config.toml
model = "sound classifier"
n_mels = 40
input = "log_mel"
spec_augment = true
targets = ["voice"]
norm_position = "pre"
hidden_act = "geglu"
mlp_ratio = 2.67
head_dim = 32
qk_norm = false
parallel_block = false
loss = "cross_entropy"
head_dropout = 0.1
max_steps = 4500
warmup_steps = 220
Rows from block 2 of a small sound classifier, named by matrix and row number. Rows with one number belong to one neuron. Each number is 128 + 32 x the weight over its row's rms, rounded and kept within 0 to 255. All counts start at 0.
After each neuron's rows are labels from the 100 clips, of 14848, where the neuron reaches its largest size: "strongest on" is what is common among them. Only what is clearly more common there than usual is listed. The data: read English sentences (LibriTTS-R). In brackets: how many of the 100.
# gate: MLP gate (model.blocks.2.mlp.gate.weight, 416x160), inputs 0-159
# fc1: MLP up (model.blocks.2.mlp.fc1.weight, 416x160), inputs 0-159
# fc2: MLP down (model.blocks.2.mlp.fc2.weight, 160x416, transposed), outputs 0-159

gate.398 [151 132 138 121 141 118 146 186 124 110 144 155 157  65 172 103 101 149 135  87  59 167  80 130 117 151 156  81 181 123 114  76 118 131  74  64 143 105 168 146 151 134 134 210  98 168  81  98 146 133 143 111 125  66 133 182  86  65 110 122  96 125 157  64  93 185  94 126 157 135  73 139  87 149 103 105 159 160 132 124 138 128 138 138 133 141 157  71 123 113 128 129  96 161 144  73 209 108 116 122  72 133 149 123 136 168 116 151 153  94 155 112 129 103  77 113 118 115 121 126  66  91 138 122 136 122 173 129 160 132 101 129 124 149 169 177 176  63  53 189 113 113 108 116 118 109 131 163 128 101 148 111  90 161 174 113 125  81  89 138]
fc1.398 [118 112 142 136 146 201 121 122 111 166  98  83 113 154 119 173 172 153 153 122 120  68 116 139 154 145 118 163 168 162 165 107 202 155 117 160 125 160 117 124 167 131 133  90 189  89 185  92 116 175 117 172 148 105 154 182 133 139 114 141 157 158 106 147 159 120 110 122 101 140 170 117 189 129 143 101 121 103  67 159 196 143 153  77 130 132 110 137 123 177 140 129 155 101 141 136 110 121 126 108 175 119 147 159 122  58 179  87 156 131  45 125 128 108 199 126 175 170 154 195 143 155 162 117  97 134 118 142 109 140 141 154 151 187  92  96  92 123 165 114 125 117 113 110 139 144 164 200 108 175 178 107 136  73  92 134  82 152 188 171]
fc2.398 [ 82 121 154 125 168 147  90 181 154  75  90 192  77 105  98 131 118 138 121 170 136 129  95 100  96 165 142 134 125 152 106 100 107 135  70 160 140 139 100 139 101 116 120  93 109 174 192 129 141 155  84 103 160 158 115  83 137 153 143  95 100 132 131 170 121 164 121 139 137 116 117 118 137 106 137 119 102 105 133 140 159  96 153 120 133 133  61  89 209 139 182 141 131 192 152 149 135 137 169  76 162 157 208  80 178 118  85 198 127 176 169  81  81 158 176 137 138 171  91 172 151 160 134  80 121 187  99 164 114 122 130 145 109 166 147 105 107  90 163 124 155 124 164 152 182 169 174 137 124 166  86 116 128 110  84 129 124 129 115 203]
strongest on: voice: female (98)

gate.78 [ 86 135  68 176 190 104 110 137 140  87 156 145  73 174 120 157 119 132 155 146  81  81 166 170 133 120 129 126 135  93 149  97 126 164 147 155 164 144  51 169  39 121  52 178  83 135 138 172 133 136 108 135 121 147  93  70 134 125 112  88  93 139  83 143 152 103 162 103 118  97 175 110 137 134  66 168 113  85  67  68 122 110 113 139 131 119  77 150 106  99 131 123  89  97 115 138 143 109 146 115 141 105 175  92 147 149 147 131 111 114 141  96 103 180 119 103 141 127  90 123  81 123 132 136  71  81 106 165  88 115 146 122 167  89 122  78 124 133 180 120 103 158 192 141 101 131 138 111 160 108 116  67 151  57 111 116 176 151  72 115]
fc1.78 [143 121 115 142 142  88 148 135 118  90 147 149 119 138 128 143 196 121 139 127 102  99 157 145 114 120 134 161 126  98 127  89 144 107 152 143 157 128  91 139  77 125  98 127 111  90 130 145 108 141  87 126  92 130 111  96 100  96  83  46 125 111  41 151 147 112 118 113  76 120 197  98 177 113 123 144 127  63  50  59  72  99  96 138 203 138  72 156 111 110  86  84 116  89 134 124 132 116 122 122 105  86 162  85 142 138 137 101 104  55 102 134 121 215  93  98 141 110  95 134  90  55 112  89 110  95 172 131  47  78 134 119 156 121 112 126 110 131 148  81 117 123 161  94  95 137 109 139 153 115  56 139 120  59 122 135 123 132 111 112]
fc2.78 [164 168 120 117 104 195 113 152  95 163 125 138 120 124 134 142 126 171 109 152 111 144 139 132 122 135 178 144 146 183 158 142 187 191 159 153 168 132 121 174 140 144 156 142  87 135  61 160 148 162 145 115 119 119  78 118 147  69 147 150 212 118 159 149 153  72 144 153 145 164 177 125 103 141 140 152 104 160 137 169 192 161 109 164 141 133 146 178 148 170 172 174 129  76 112  67 149 150 112 172 155 163  91 120 127 155 123 101 187 189 146 157 147 184 166 149 125 156 121  97 159 167 146 131  82 115 153 116 121 190 147  90 121 156 154 191 139 121 191  93 114  92 131 135  70  98  89 160 146 157 106 171 136 160 160 155  94 108 100  78]
strongest on: voice: male (92)

gate.397 [ 61 106 125  87 111  49 125 108 156 121 135 152 158 172 106  94 173 158 144 138 148 147 126  95 147 102 165 154 177  83 129  58  94 100 138 128 156 101 125 120  54 112 154  94  77 137 115 164 161 122 111 110 165  94 138 143  84 137 147 108 137 135 148 161 120 137 104 126 128 148 104 135 117  98 115  96 148 147 138  36  31 164  91 183 118 112 125 127 157 101 148  93  80 128 135  83 103 117 149 128 125  97  85 109 114 158  76 162  60 153 157 135 150 132 158 135 110 119 151 167 103 133  71 135  93 129 131 114  50 135 150 118 180 117 144 119 106 150 152  50 143  51 192 143  70 160 146 126  85 131  79 138 105 108 173 114 104 117 147 113]
fc1.397 [125 116 136 139 191 116 108 161  94 147 115 137 109 125 170 102  91 132 122  93 114  57  99 189 138 169 101 115 183 145 173 143 145 111  89 165 104 170  94 154 166 119  69 139 170 144 201  97 103 140 182 173 141 154 159 114 143  98 115 125 159 199 146 167 100 104 156 106 124 113 147 151 159 114 121 179 126  92  90 123 180 131 144  55 136 122 144 124 108 114 108 161 154 118 130 134 102 111  83 138 124 142 184  92 132  91 143  81 115 130 119  95  86 189  86 177 181 117 122 150 121 140 148 149 154  99 101 180 122 147 115 202 102 157 109 135 120 108 126 194  88 128 132  97 202 152 170  89  64  89 144  81 175  76  94 150 131 138 105 100]
fc2.397 [152 129 179 122 169 172 135 117  65 171 121 130 165 101 132 204 136 174 148 131 127 142 172 132 130  94 137 139 140 144 201 191 184 156 138 149 141 164 126 157 183 182 153 128 123 151 109 176 141 169 171 141 106 117 113 133 183  77 169 118 191 150 185 134 123 106 142 163 140 154 135 194 142 116 134  96 164 138 167 168 188 164 134 115 181 169 157 133 113 172 118 160 141 148 125 140 175 145  64 210 132 124 124 185 117 130 157  90 185 160 124 162 194 135  91 164 157 138 162 112 109 134 180 166  95 105 139 147 153 121 126 112 115 109 171 145 166 119 133 131 126 181 145  95 152 158  91 121 180 160 155 142 109 142 157 162 124 171 108  93]
strongest on: voice: male (100)

gate.21 [ 46 153 144  73 135 128  89 136  43 147 153 140 116 114 138  59  59 108  88 144 154 119 180 165  96 166 136 161 131 153 168 110  99 100 141 132 119 154  91 125 160 125 118 142  98 181 143 131 109 155 147 140 121 110  32  92 109  91 132  91 161 121 150 132 125 130 106 150 100 101 114 125 130 145 129 104 150 191 100 159 129  79 115 114 115  96 133 156 131 176  88 169 100 137 144 140 151 152  54  97 156 119  88  85 118 135 101 140  99 106 203 117 142 112  83 170 169 142 192 135  64 128  96 128 189 139 186 138 154 135 133 126  70 174 135  97 122  77 116 148 139  84 164 124  98 186 135  88  71 141 138 117  88 179 160 129 128  94 141 122]
fc1.21 [168 110 184 142 152  93 127 167 187  82 151  62  97 125 146  53 138 105 107 115 121 124  84 123 173 158  84 128 180 127  84 145  83 145 142 110 158 129 186  85  92  52 107 198 138  71 117 180 110 119 114 135  89  86 131 211  96 153 127 209 133 150  77 169 109 107 175 114  89 153 160 123 115  96 114 148 128 133 106 102 162 142 131 127 139 115 182 129 124 151 128 124 150 184 100 175  69 191 176 145 154 109  89 139  60 138 107 104 114 125 129 112 118 147 124 120 152 118 110  80 127 111 155 147 107 134  79 158  61 105 137  89 157 153 121  82 127 120 115  96 128 179 126 145 145 140 139 154 162 103 110  94 112 108  88 120 119 180 107 121]
fc2.21 [ 91 149 146  83 135 147 120 130 154  96 141 135 128 161 137 142 108 169  85 169 208 158 163 110  92 100 152 137  52 182 202  88 170 104 129 107 128  82 119 131 108  98 223  49 162 110 165  81 114  81 138 191 140 109 104 111 148 164 105 103 129  86 151 136  73 148 122 134 168 147  92  93  82 111 121 151 112 122 137 160 146 118 131  97 114 108  58  87 170 154 114 148  88 128 114 163 145 128 183 104 124 136 146 110 129 137 149 148 137 172 191 103 149 107 106  76 108 136 147 155  88 128 143  63 146 132 192  67 158 138  94 168 150 129 110 124 193 162 114 114 107 113 159 134 151 134 135 127 106 129 121 167 128 161 179 183 124  87 106 104]
strongest on: voice: female (100)

gate.290 [ 76 110 112 105 157 122 163 130 137 147 156 121 116 157 140 126 104 108 107 126 144 119 116 151 146 156 101  68 157 107 128 105  87 153 128 133 115 145  88  97 140 105 134 143 156 135 187 107  71 120 153 160 126 169 100 171 102 207 114 109 142 155 162  87  99 123 160 141 100 140 118 123 111 137  86 131 154 127 132 110 137  96 113 102 102 145  88 106 132  69 116  96 150 228 132 146 156 176 154 122 126 104 120 124 110 107 105 172  91 100 121 142  86  85 116 135  99 100 128 197  97 105 132 143 107  70 139 153  93 131  69 160 126 166 113  81 155 135 108 165 120 109  83 154 169 192 144 127  96 118 160  95 111  99  56 184 195 118   7  41]
fc1.290 [104 106 160 145 108 161 102 116 150  78 100 178 132 140  70 208 124 141 123  95 144 154 131 128 106 101 168 149 128 160 144  78 153 153 125 122 147  89 153 117 115 147 145 114  90 179  97 183 154 130 107 127 192 154 156 124 101 108  76 116  94 108 174 136 132  93 108 108 130 134 110  80 104 130 120 120 130 164 138 161 132 142 182 142 133 136 120 123 135 169 161 186  61 155  82 174 139 121 132  75 166 159 103  97 128 188 162 105 171 125 133 132 200 107 234 135 166 186  80 105 121 149 195  62 113 147 102 128 165 136 163  96 200 144 172 123 133 140 163 102 136 118 202 103 122 100 122 150 138 127  95  84 120 170 170 141 115 164 143 152]
fc2.290 [ 83  88 134 211 141 120 121 178 134 140 150 116 168 125  98 198 127 167 145 136  86  75 153 133 159 116 140  87 154 151 202 124 154 125 108  81 116 146 148 131 127  95 146 130 145 140 133 128 130 115  86 197 112 148 172 172 126  91  98 153 129 133 169  99 123 103 109 138 122 139  56  74 115 126 138 131 132 112 155 111 150 127 159  89 127 189 143  63 139 173 115 110  95 177 113 136 163  88 124 119  98 125 122 144 145 139 165 135 102 131 156 107 159 103  91 202 130 114 137 131  90 121 131 109  83 131  85 200 171 141  39 133 126 117 101 120 213 144  78 164 113 213  85 137 162 147 130  99 178 146 117 117  70 113 152  96 156 147  67 125]
strongest on: voice: female (98)

gate.91 [ 64  94 124 132 151  72 120 116 121 137 121 123 148 150 119 134 134 114 160  68 157 123 146  87 125 144 109 118 155  88 128 128 101 128 167  89 185  63 136 204 126 112  75 146  85 145 148 152 119 161  79 134 127  91 113  96 104  60 151 125 134 176  82 124 120  69  84 126 110 138 133 129  80 120 107 117 141 143  40 111 108  77 120 117 117  53 158 118 139  76 101 107  88 152 158 140 106  94  42 117  99 100 138 119 143 128 131 130  70 119 120 109 116 207 103  82 141  95 176 120  72 125  90 108 114  83 185  88  94 124  88 141 135 108  91  93 119  91 123  33 134 143 135 125 115 132 127 126 153 131 148 159  67  79 110  91 114 140 154 104]
fc1.91 [137 159 137 127 122 172 125 208 140 123 180 141 100 101 110 101  32 148 121  81 173 168  49 111 148 121 177 150 166 147 111 122  74 111  97 127 100 186 120  93 153  82 202 100 140  77 153  86 135 101 214 105 104 154 166 157  96 103 171 108 121 133 108 148 128 106 102  98 198 132 128 163 136 106 102 130 119 108 128 206 132 153 131 142 125  83 105 107 154 144 120 140  69 164 150  93  86 101 148 114 119 153 168 150 129 144 167 132 174  99 120 101 168  99 132 150 137 113  85 155  77 108 129 127 149 138 125 121 180 117  88 146 138 139 142 141 225 135 135 176 109 137 113 118 155 168 162 133 127 114 157  92 108 206 120 144 106 112 151 100]
fc2.91 [152 112 184 135 138 172 154 137  48 138  64 138 159 105 112 151 133 129 166 104 152 133 135 134  63  84 106 142 102 131 151 160 141 164  85 165 149 159 118 124 155 151 169 109 136 139 151 173 104 128 144 112 115 101 182  79 201  95 161 122 188  71 155 134 161 122 119 120 111 163 153 135 144 163 135 133 198 122 140 175 171  94 191 128 133 129 128 153 164 155  74 122 145 141 108 189 167  97  85 148 146 128 173  89  89  71 138 144 128  98  74  91 123 115  78 174 171 122 115 176 147  98 137 202 188 140 141 130 125  97 149 139 152 126 118  75 122 127 154 125 148 166 102  65 187 145 170 117 156 121 132  99  87 147  92  98 113 169 185 146]
strongest on: voice: male (80)