Weights of a small sound classifier: log mel input, cautious_adamw at rate 0.0011.
Rows from block 3 of a small sound classifier, named by matrix and row number. Rows with one number belong to one neuron. Each number is 500 + 50 x the weight over its row's rms, rounded and kept within 0 to 999. All counts start at 0. Numbers have three digits each.
After each neuron's rows are labels from the 100 clips, of 14848, where the neuron reaches its largest size: "strongest on" is what is common among them. Only what is clearly more common there than usual is listed. The data: read English sentences (LibriTTS-R). In brackets: how many of the 100.
# gate: MLP gate (model.blocks.3.mlp.gate.weight, 416x160), inputs 0-159
# fc1: MLP up (model.blocks.3.mlp.fc1.weight, 416x160), inputs 0-159
# fc2: MLP down (model.blocks.3.mlp.fc2.weight, 160x416, transposed), outputs 0-159

gate.56:507484441454549479465516438498482425418355515464458408528448460473516469445431428454491509469561487407436494475433483428454520537481452472460407403512489468436489527479543397507551524429438522448487454523442516544537459522574461574499484522489436450501481477545523557474394487532479543443457453424383489422520500432497512496532502573501481505425461575481587496529468489534514523525501531487444438443500420524481419378541468513450533501477496432492547439542339554407441465475475546
fc1.56:520482574572577459446445514425524532529492519497472566413498495570511565584524597578528454497491490503510547424559496589470497523482541526516525645516544508483446374488496552498548527586518518447492497466544562584494547393500572521561496394443477478421563553555432525460476451490516528473445462566575493508548413531473467478423468558540523549520427562460553496386443405483478481453502489529554517411458473476468492500408437529488416415534526492560520533516539506589435483445475489
fc2.56:484498509579502406567517603529575402463493482528451493456373500520440494426456520563480428532541498448488530444456507513528561492476554476463521498497551611460435482548517509575464463465520476500543474432510480499590462441441569523541520447473444550513462446456437498486443457400491444503514467596466410467421560482517528580489464489575548432460483483392563554445465488603468434508527531463429487566381488468519549516515478583520538488463500480524419657458540467542435547536530500
strongest on: voice: female (98)

gate.67:419562560573538435528519585371587531488509460486543507434526515431435491456490512439543504425470368446466535549489550473385508421525526555520543540505460513560518541414496498497516338460415560527476456514437470495480481447505532498458472458449466552507455525464517494509575519530584587487453484570381514564564480504578494559576482452456487495567485508510421513606527540501525531500491520457569448511471503448591528533477473526451611483532545445477445434463432422515449538523498531
fc1.67:528516619549463432534472496535518573473437533531558490441490528472495464401441494517424469432473411470496524590509580431529582504508575514529567514486422553437463549459508485563574484384505580557435418477365543454561503506491514442551483464497384554487436556443532541529508404440589486473519474452548550565512497402492567514499490492511536474496508523438477487616471485537547532550442486446542443524415545447518431514513561577538540544514540523527515453551430450487447534570546529
fc2.67:400482402484536496522556388452460538467382458459513405566516428481553510464417429491474524502517477475440533531563504474492507547452480512512514469557445431464455480466549385491449459500578523478504453597499380444442546526592540525446563508482474401450510521523503530524498482480468484438550421374368457505461473480439444501512485422458430502452585438483468500470442505479522557489511457412515483486536493477459401537536485453510469403546535513505455454509471580383465501481473578
strongest on: voice: male (100)

gate.315:434440416541464448415464531486528503410565442490504482457568559509594423536434482513482459505485399511497495416460507527458416527435454522527501524497498473437561415421446516534441528550504553562476475541528479481493480507561557513448416495453395430528433478463482471434453460526447466492511412551617493496507488557497513540399484509435466519495462494466551427447449394424481568448508456494512533495490493441356520538399489513472546440487547460514493411467456523425449448402533605
fc1.315:512452473517386503450440557607523564433551472442553516500539535515551479486438501504444502496466486637596473476481487526518405463482491560446520510417502440505616462431430571575463557477475529562480536595495534435508510615551504417484459556521416495579538453505483449501517525535537445557517488515630573542501535531588490537420529471445496525571448493495541458486523435465420511415480524553570455506491498518407509522425524556497546491511449473556513421450533494496560430487591571
fc2.315:403418397478493559512561476499487483461489413457558478446580480519543435453510450413494510522488556529449469508459587412521492512497430507520477416499398462484513482460528506464439475448582524503492468557471438420390540554592397559402564519560499458537524631459415573439500502545532467507565454497442460507543546497512480510480466433396393542506514474533453598564486560481446550450512427515459485488563492545520489479463505494505505521525499504527484441496454480382505544443403584
strongest on: voice: male (99)

gate.395:426369488492474444526449405527514514511526410413423425538507518462440492520553434535513546463471519455536548481602497497576497383574563489533495422507467535485422475535591519568509431522442489495489496504462390552514488477445508440502480461529457441399537465515473445481475504455501400591455422508450451451399511506387525531466502428481441491430490484514449486464493463544463526452572538463525536532445454494410470493573556557580484503543497506485488597470559496428553546546523624
fc1.395:432494455520521470601526514480465471422537544411453490492549524436549477523546499517568516477474390404457550520538420492501531495463550491514421514496549533413532446498458492498371388539561491468638445485485445541466439410553540461516460392500436416479391464504566549461462484512470491476518461577449478521406498519499412459554405439558523534469492426554513559480399548515507546583546494441484567475574507479480504546433481438520514516541528434424414506480523507493569482442518518
fc2.395:497518579401448455395444564533532443511539510538548507449499579564576449461471513530408441507471572445553595442523521488477509513478495419606418428513495501443485531515466537475516485433527633441500490441464521490539508476477552441536395452491462589532463525464582505580435453426512545485490520530526487458554487435560533476504487569482581492453476491446587467522465498441546388519405563437468497533481539492534536530433514465493542646480488513384471526545527501538501454488488389
strongest on: voice: female (98)

gate.165:503490515506517473500477447470517499484408588531486508512473490505563572468506504532485446478552498465548560530535451514443521542506521518336548570534473498449446425458517460517547539491507483479529513511546538573519511458550519563530507506437441426513587552547471499480417457472491507476498471426470424428397480493521492453476463545536583609468404581460589431392443403511414471570532633499559443525462442452507399447480463520525457388526433515587555495532525589507400452496497528
fc1.165:451455571516494468510472545526501547536594384577548440608529488504536494514506416557511509579448474524540581518447469544545554440554493486545555427484515501495563555531561544532484423506514478633507548498477388468484528479448484493480537479507558596520464449440476494523566533481503438639531544535535443566468482522498583510545524409523473454535584397515427541535533560497447466506491519440553497601421532541486545565463534517544592540423530502532382506476523430517590520567534457
fc2.165:538509537399438544397440493504438513495450489472586573445516531518411443566584507525516485467479490586575506514543427474544472502475487515470428489448498423528496457401458507469453545545450575473464542486510573501453510477474449440500529552571553476442529566460501516474521562562520572523475565488559548537519410475524460400473516546450487553551471468571427424528539443424452440546444485592532487372562470553516472471477493442554505557520466514464507381450533516525613400417427442
strongest on: voice: female (92)

gate.14:464480385519499524446637446458487472446461460527475514439499436469525501421486499547525446482495541444423507461518533451516483574501458435494534454581485483489432490530545370468438497499483466536433415523486417538515496495539543532426481485516489499472521450545487590545492423414444448459523520363385429445523528451440457468499498402486494461405482520453492553501508508500489526461506490463432482541524468402523486503433440460436358506476536538445515534465360544484465378557519559
fc1.14:450568507559488532625534500464528522491461500441556509483470533466419580479484523444459512525414411451457545476439478478432386509510462562482449536472417526538535561437441472443515455467497523512505461452581540435388532414520606459485532456517511482586499478543624517473575493474501429504476495484451516628467453546520495573439493500475562478577513422519391458528477461479541542394506527534563483587535459473554455601568536468517417482487479624452483522428481549469512535497523498
fc2.14:498544524511435478527519472578477590425502583488428508449529438380504502440511462521523511479478510537479488637473488412588571472575554531453576546450457513538598569449462489533558518460513500579530558486422506467545472557512544461540422543502470524477513495435539536505560566485576429539487568419535524530495480396500471522556550464543522566568570493563546526553542535533513548492478488541493410568467579546370494540472572534541563410445453497538556454504425495479498558617550473
strongest on: voice: female (100)

gate.304:540506520489500427594507527506534546550521545373484460492416558457415467565543360477487445455460461517590465484529501438486481427461529425560504446541508484482499571479390640508478532510431485494531525484462516392520558513432494530491448435460474470488549512433492446419444423462541456470450466513619477442485429524535474547382538461510445459458538436419555461511529419447527470486475412457460520503460493571528490453563505533458490554595524549518525466518487405414495570516466479
fc1.304:435513390527522508549481578537523453497504510371494510502433507450462511585491438413542381532526451490546499541501424511495481500500456511510422488489567531452477468556521501560531529564582541482611462542498510423571490560504540555474532511494420454522489495570504517391442425487477599433581397544478438496448520523540413499415455555516468529438490440438636527475448434490456447545493459523432499467522474435534452493509442489417628476565506483437564510492479507477443460435426523
fc2.304:525447543379458543441363572535483478580501502500559507483502581511468472529505472527420527471478478495618530572509419495564529504543473521460462488494537351526472482456469516545486487505529553457440563507572515526508527492520439481541447534532517484558561586487464461489495563542465579454472538489533517501413415502517477412545481523507544531527425486555444413513497517503471472644363591520511455418512479584506466486490513404587568518500455520446466468556531574499596447423522434
strongest on: voice: female (98)

gate.62:385446466468452441564463528463494576453514494550520473487473483476526381360484431454479383473506421506562478593489548498508506526569591465480532440479440561501512543468581471555474396454465503476527479478404483519550445481509429456470443511457442515421449498405450507522430441436537497503479493470463480444424482359455435465458481522462532509452514557491542486454428436509489511504501547489456465522410549425480538523596580515470641490441489417526445504490461529488458489576487530
fc1.62:432430485414471486481420552572483509512579538528421461562466515544581552528575484466518460569535591443584546506558566545508509488584502470553535517513473525556438502549574501544491551561522479520513401502456503568494450469480461520503540425452504529565489430429426414491491439456615537601510441540493484397406534538547456571435492504483540462521426616426533515397503413587420460479469583491482530508469514445434545520487499541519507517593478493529501569496598474507479498512430485
fc2.62:478555496530493436543512523474582451406481465437423506468485559567476424464562613519494471473409559486477511455401468502552466476500500460423471545494474487509510456520437435400435500525521506405607442430543519472513383477482520416568553456510456427547524383541517428514498451377474450472468531465553453455491539512594521528505467541525539443499484360485486401442499468448535471459474461511472483493442491437529466487579437446567513431428461459458512521385458522571473490484524518
strongest on: voice: male (100)

gate.282:468468446484401510570520485526475543459427526404597499514496586509487457421574505533489561497426509614506514553520546398508504600583493465526548484553394448457531476542460413504534487389491629527471436482470500457526515597449498472500421532573436435613505520451474617415468426397500449459637476485489562562529558414504456497449501513477452542488507474462466577513508475496469551511499423452522427518523568546474470507463553459516537498497496485506476508500479487431444530493516521
fc1.282:497470526475539473459522422464430425487432500513353453559515409472537576413417456571557439538609427470475502541536499509476516472433525508471556495609614520418439509448573522486474441509542445500489594490528453525569446465516507556542567548416539536479448508470493472558458492519523438477405583401480453455432440451451529513523441462521537515445557436522496456491441485477475483541531483502466510540407476454480441478550452538526560449511523504578490490536580600513587519609532461
fc2.282:585515488469594543549532486596474529554533565549508550548478455480432533605510567480570496501592564552523593489559551567574527473545511455483504523510557529557455456585544563579551489583472507490464499461558531567600533496449497548506487444576543461457498499603509457487566509530536573530471484531587482509541592585541508530549571574586530443524481523542551545500599588571526559553582562558520482416486457610509510523554541515515501523523442595486516592508500524548492526510430531
strongest on: voice: male (96)

gate.4:499462397523489513439576370511466474470471456556481500451509480465572517402461489498532480462491529499462530464490531474558515552545474439501580397609462467483454516549551433477421498492506461515431439513500425536523507539532546525420447538498465475513506473538473543535482441379454423490554527411488422471532520384385457470505486450537543454402470480481509551512516517549521529477473516428491520500510536375483426487467500418527413471497538589431511569490372511481431383601508548
fc1.4:587494455427500427407538515560521494471549494545472470513507431478578461527498474533518503480555556526477427494575555496551625530481526454539492459519586493462520468541526493601475566507485471480452533544394470510619493584490457564512426539461485526474483505463340501505459506561502617538524527507561493366556535493499522475566481499561452550423510519445647521491510559494412481614511476475364531410441557516466521415488434515492528510536508479494525435550516455474493474483477488
fc2.4:506482456515558542470466494419514404553500431518584480504507554577497466508486560484439452499493491446507486394515475600405396516473422434577421447556538485451452450491513469427481483499479473455470487528609485510465511434492452505466547453475565507518465509573497461508420439523402572443538461543477507483601459576499532452410458559429478483449425471438400460429477421473493420470501516462498578427566486457601540428488430437442466586537557458464442520493528497512515458386491506
strongest on: voice: female (100)

gate.330:439441474488468489388540443526521470563476487501578476441436549500507457467516448454439503486519532457495481464517543444534514524533494418471501450549482510409463544531501462496483515480541493375500441498503483484511505509493523498475447474490501476472495568530350521526431417459516448560509446438504463400412521373289399529502456485525524465381514479469507486505467506472525491514429555426474525470477543507502474407540521427481351484476521636407518549518503534496493469515416519
fc1.330:584582432418561525522584468566448521558510567559547494627518495473517564524585482464562529440507496575469461518563545532594556498455508435475461465548533463536507499573523515572432524554519457493493507570474466501586546599524382494421521604551586502534527475499469560544571551544478504513491486499592548484537555393517531464578581454565486476502511471543541596537569580526523542592530464518480497467530489527503434458529503431556514511587526456492559533523461484506645482542512523
fc2.330:438478408467544519450515460442462429505445426493548460534499501515484475569484472423455476424502484480423451416533442508432418434543435505573483467552433442490471498505513468439510431581524492488465488541538450440438544494524438485432537479488545491494461556540456499470474454539402564445533425506445482456619425514436453437399500525379454466449479426472400482432487460421492480418480454483493515413600534475541453431470423447438436538540577483538473501507486476497502496387388511
strongest on: voice: female (100)

gate.279:422484482562471515520472416500517506528450524473513513450452441508500571518549452528440515612423491518460424501451487507475505545498512531447483459451462523453500512487507407543422533535546377589467472499541510391492529477506576406441553497497525528404530519496502454473471445493495397476492460326573450542447466525505412509472504508507486546438598357501573520502460433431483472506565419464439544483481485494548378541520462539449383551471486519560509477522444615505530467537461497
fc1.279:549476497464450542374486490414429477456507487442539458455539493455476469434528461531484579413475451516530527480525545429513464446523583488548511500489460485414552505510471547461556457419420561497489510474477443486455475473565505560437488525490438497483478526471505482553470520415501522538521467568412458523491495461424515544587419450436480426501483562470372486475404581507587624461446589423461528459442516538465604407534531478475522528503569545389418491472591504427428487466497572
fc2.279:570556446535501460519558516515490558503494573472469533502530466602509522442516612523526484535595550568465513536429454561492525496524515505414558604535549516534543460555602481606466511480467444570551553496498511557610519603471506555542536470523565464471455469461548455488527527521428493464506506544569405605448599580493493552574524526572482584517515538500538596543504568607494562478493471506496470524405504510518517560400480500491505464451404532482527639496587531548532474522506520
strongest on: voice: female (87)

gate.246:439551434464586506467518447539445526436495522421526471542473546593462587542490482512556537471530447495452530574501545476556510506502478571537577516566571490454426415492486470552448474592480565509459512488480461503551478471498512553599477507537438426504511466545411552402488520566546544448528543408488516477475528506443416529481431516555429578443471540534480499516502552574434558531555474486443506433626610512396378450451511496538505502566599422514501480541469525431557464475393492
fc1.246:536469568443564427434430515486541463437473520512592477413624464546484455499559445617428500474510406436420491565490474498485569544385490364468487436486449460480461425497543481531508478439469516517545517525451433451466542519499462535488496447471478498480498522412508513553522505438439505422444433487557470476448477495576492514551585537543493478493530415505517546455557503491425468633470448478550450538456496528506574519449430475530570470547484364525523397591515454532497440517551518
fc2.246:565513431422575440558538419576554517575532506559557547517441485505482550494455514534627525517575548427492511515530538570616547508584585472403546514507632530483436429612483504559511514536501516480540506519533484541592542511465452563515472421494516405479470571551480478472456455492560522527430530412569499481528628482509529522545439516563504530445518566504520512487490489555527493545548533511544428550436481490538519478467570479549460428470440499573503534549455528563443569556438398
strongest on: voice: female (99)

gate.364:508511517481526496537488548469531614436518522445493467477474519519525438498526540538529541490440547584450512553514436510519595492463514563522574554450511552559464522460491498488468409500464485431486547503526390467526480536523523438468485471512504515466439480419492462496632623439571479611547586532510503588460526467455476526676614490581514575620519485591477559506534586499534492504518479474589517544429604499481455578572567510554467415481543466481491454511489534473472530560472482
fc1.364:428560474475552566537532534555499558484593498491504413495440504586511515519542441531550555532484552471493573491539505559582567568505460493594491473480550541532376571584541531541506431538505480447537479573554378510530453569520495453511585591508512475522425435468461563478521535394528463568548519504509512465444512491475475555553606529594551484577522437483589554399542558516506452499504603451540543508563571539483488582510523464514524457559557507457506476499526646431507492535489483
fc2.364:470497430499509404525593515487450489441526538447408459483478466418460608490577546604564443528463592443489492517444423471536529438494522434449524487482502479540519429503468466512485526524451476498613446410472471483511484534409489479543486466450453455524505342447454501441516415378505458461456529514535522420525496456500516577484492475548394478532504514480562595518535445512509442472509362467487468505464516418460517537483522480520449383437477494502578607488504447524441582479483473
strongest on: voice: male (99)

gate.298:474452491462477513488530490471425427583416483530491505499420533495513566503583465484481491511516497464498489434541536401497493483572459514429434441560503484379518491476510531517464466460560434350512498458480454400495521458495431584481508468493543540454505485533357530553480439457503476540534415482487487455450459429431420527483470490496532416383537406497448527511454485521562495541428559481564499461497443518505493409618555440428438476449542562412482568547558493568513520395430515
fc1.298:475398494488455432482525480386485532457435434522444553441523550500554491476465548546448442481454474417484473492548521444438519583542492548532559567486551486467531501527418508441533465529503646501490537435566540453474501410493593472516483349413484550481465514577378618457464435498519565459541448441469464471511512500493486482425486544554519505423439455469511397398430478521422499499463473486484478488464532473445538509454483537508490526558544489487442407520426463518357510475504479
fc2.298:567419632561437522426493494521562549449541510548474504392578479507523466502489544584523520512564509537518512516473509500561483459464571459484494513414534617513522482520534544494530471465484474492452557488466546551552420475483526465535461522571525558450447483500563459637542548492589447534452550519503490552513515498551522449594537557563617501540470532549587484528522538505500517570531572481472545560451412515474532526576447601468582598507469452478465582504581516539595534595608499
strongest on: voice: female (100)

gate.43:410433518470462511449513471510497479487491513442559539398522496444518515555546478446503477558483512445477452488514512425502444483506472516492441504500488515377457466543497553513476494554544475313573481476495527403473467431512461516496459470492490483455486588495382620530433460492517436564497456525526463439429500389411428500462478450501535452386508440517515511450431471457442466468531530505500539456507434488430500428461503452487350520564492581409505555576448537518547508426397463
fc1.43:523572454478483550519579528554459509574427516526552529561543471458484539526584518493548540510472515561490492489638484474557481474531511567533459505505549470577493446583502483512450519524530441529497536571499497505541513574565391437425584571551654515501541515526513479531578568581435464496564486534598558513558548461529498476479604502467477500539526424569524587517593530497484508515592476598520520484624466534472476476506516451516487513586558505477573637470435529526598529499470538
fc2.43:464488476504485550506509416468412432533396417535551580499470434440449520548490442448469468492447483522431427449573464483538461490489460501557488439483442432494386503462467436477467534534510527488425455526519510457451540508515469463437538521590586457380550583478452544488508493549473569496509438391500486489519442539416479451453484475437481473441529383515388499494503479467503441502527490583495520421585531537563405422477461488483404518537601525533559412480511452554542475388463536
strongest on: voice: female (100)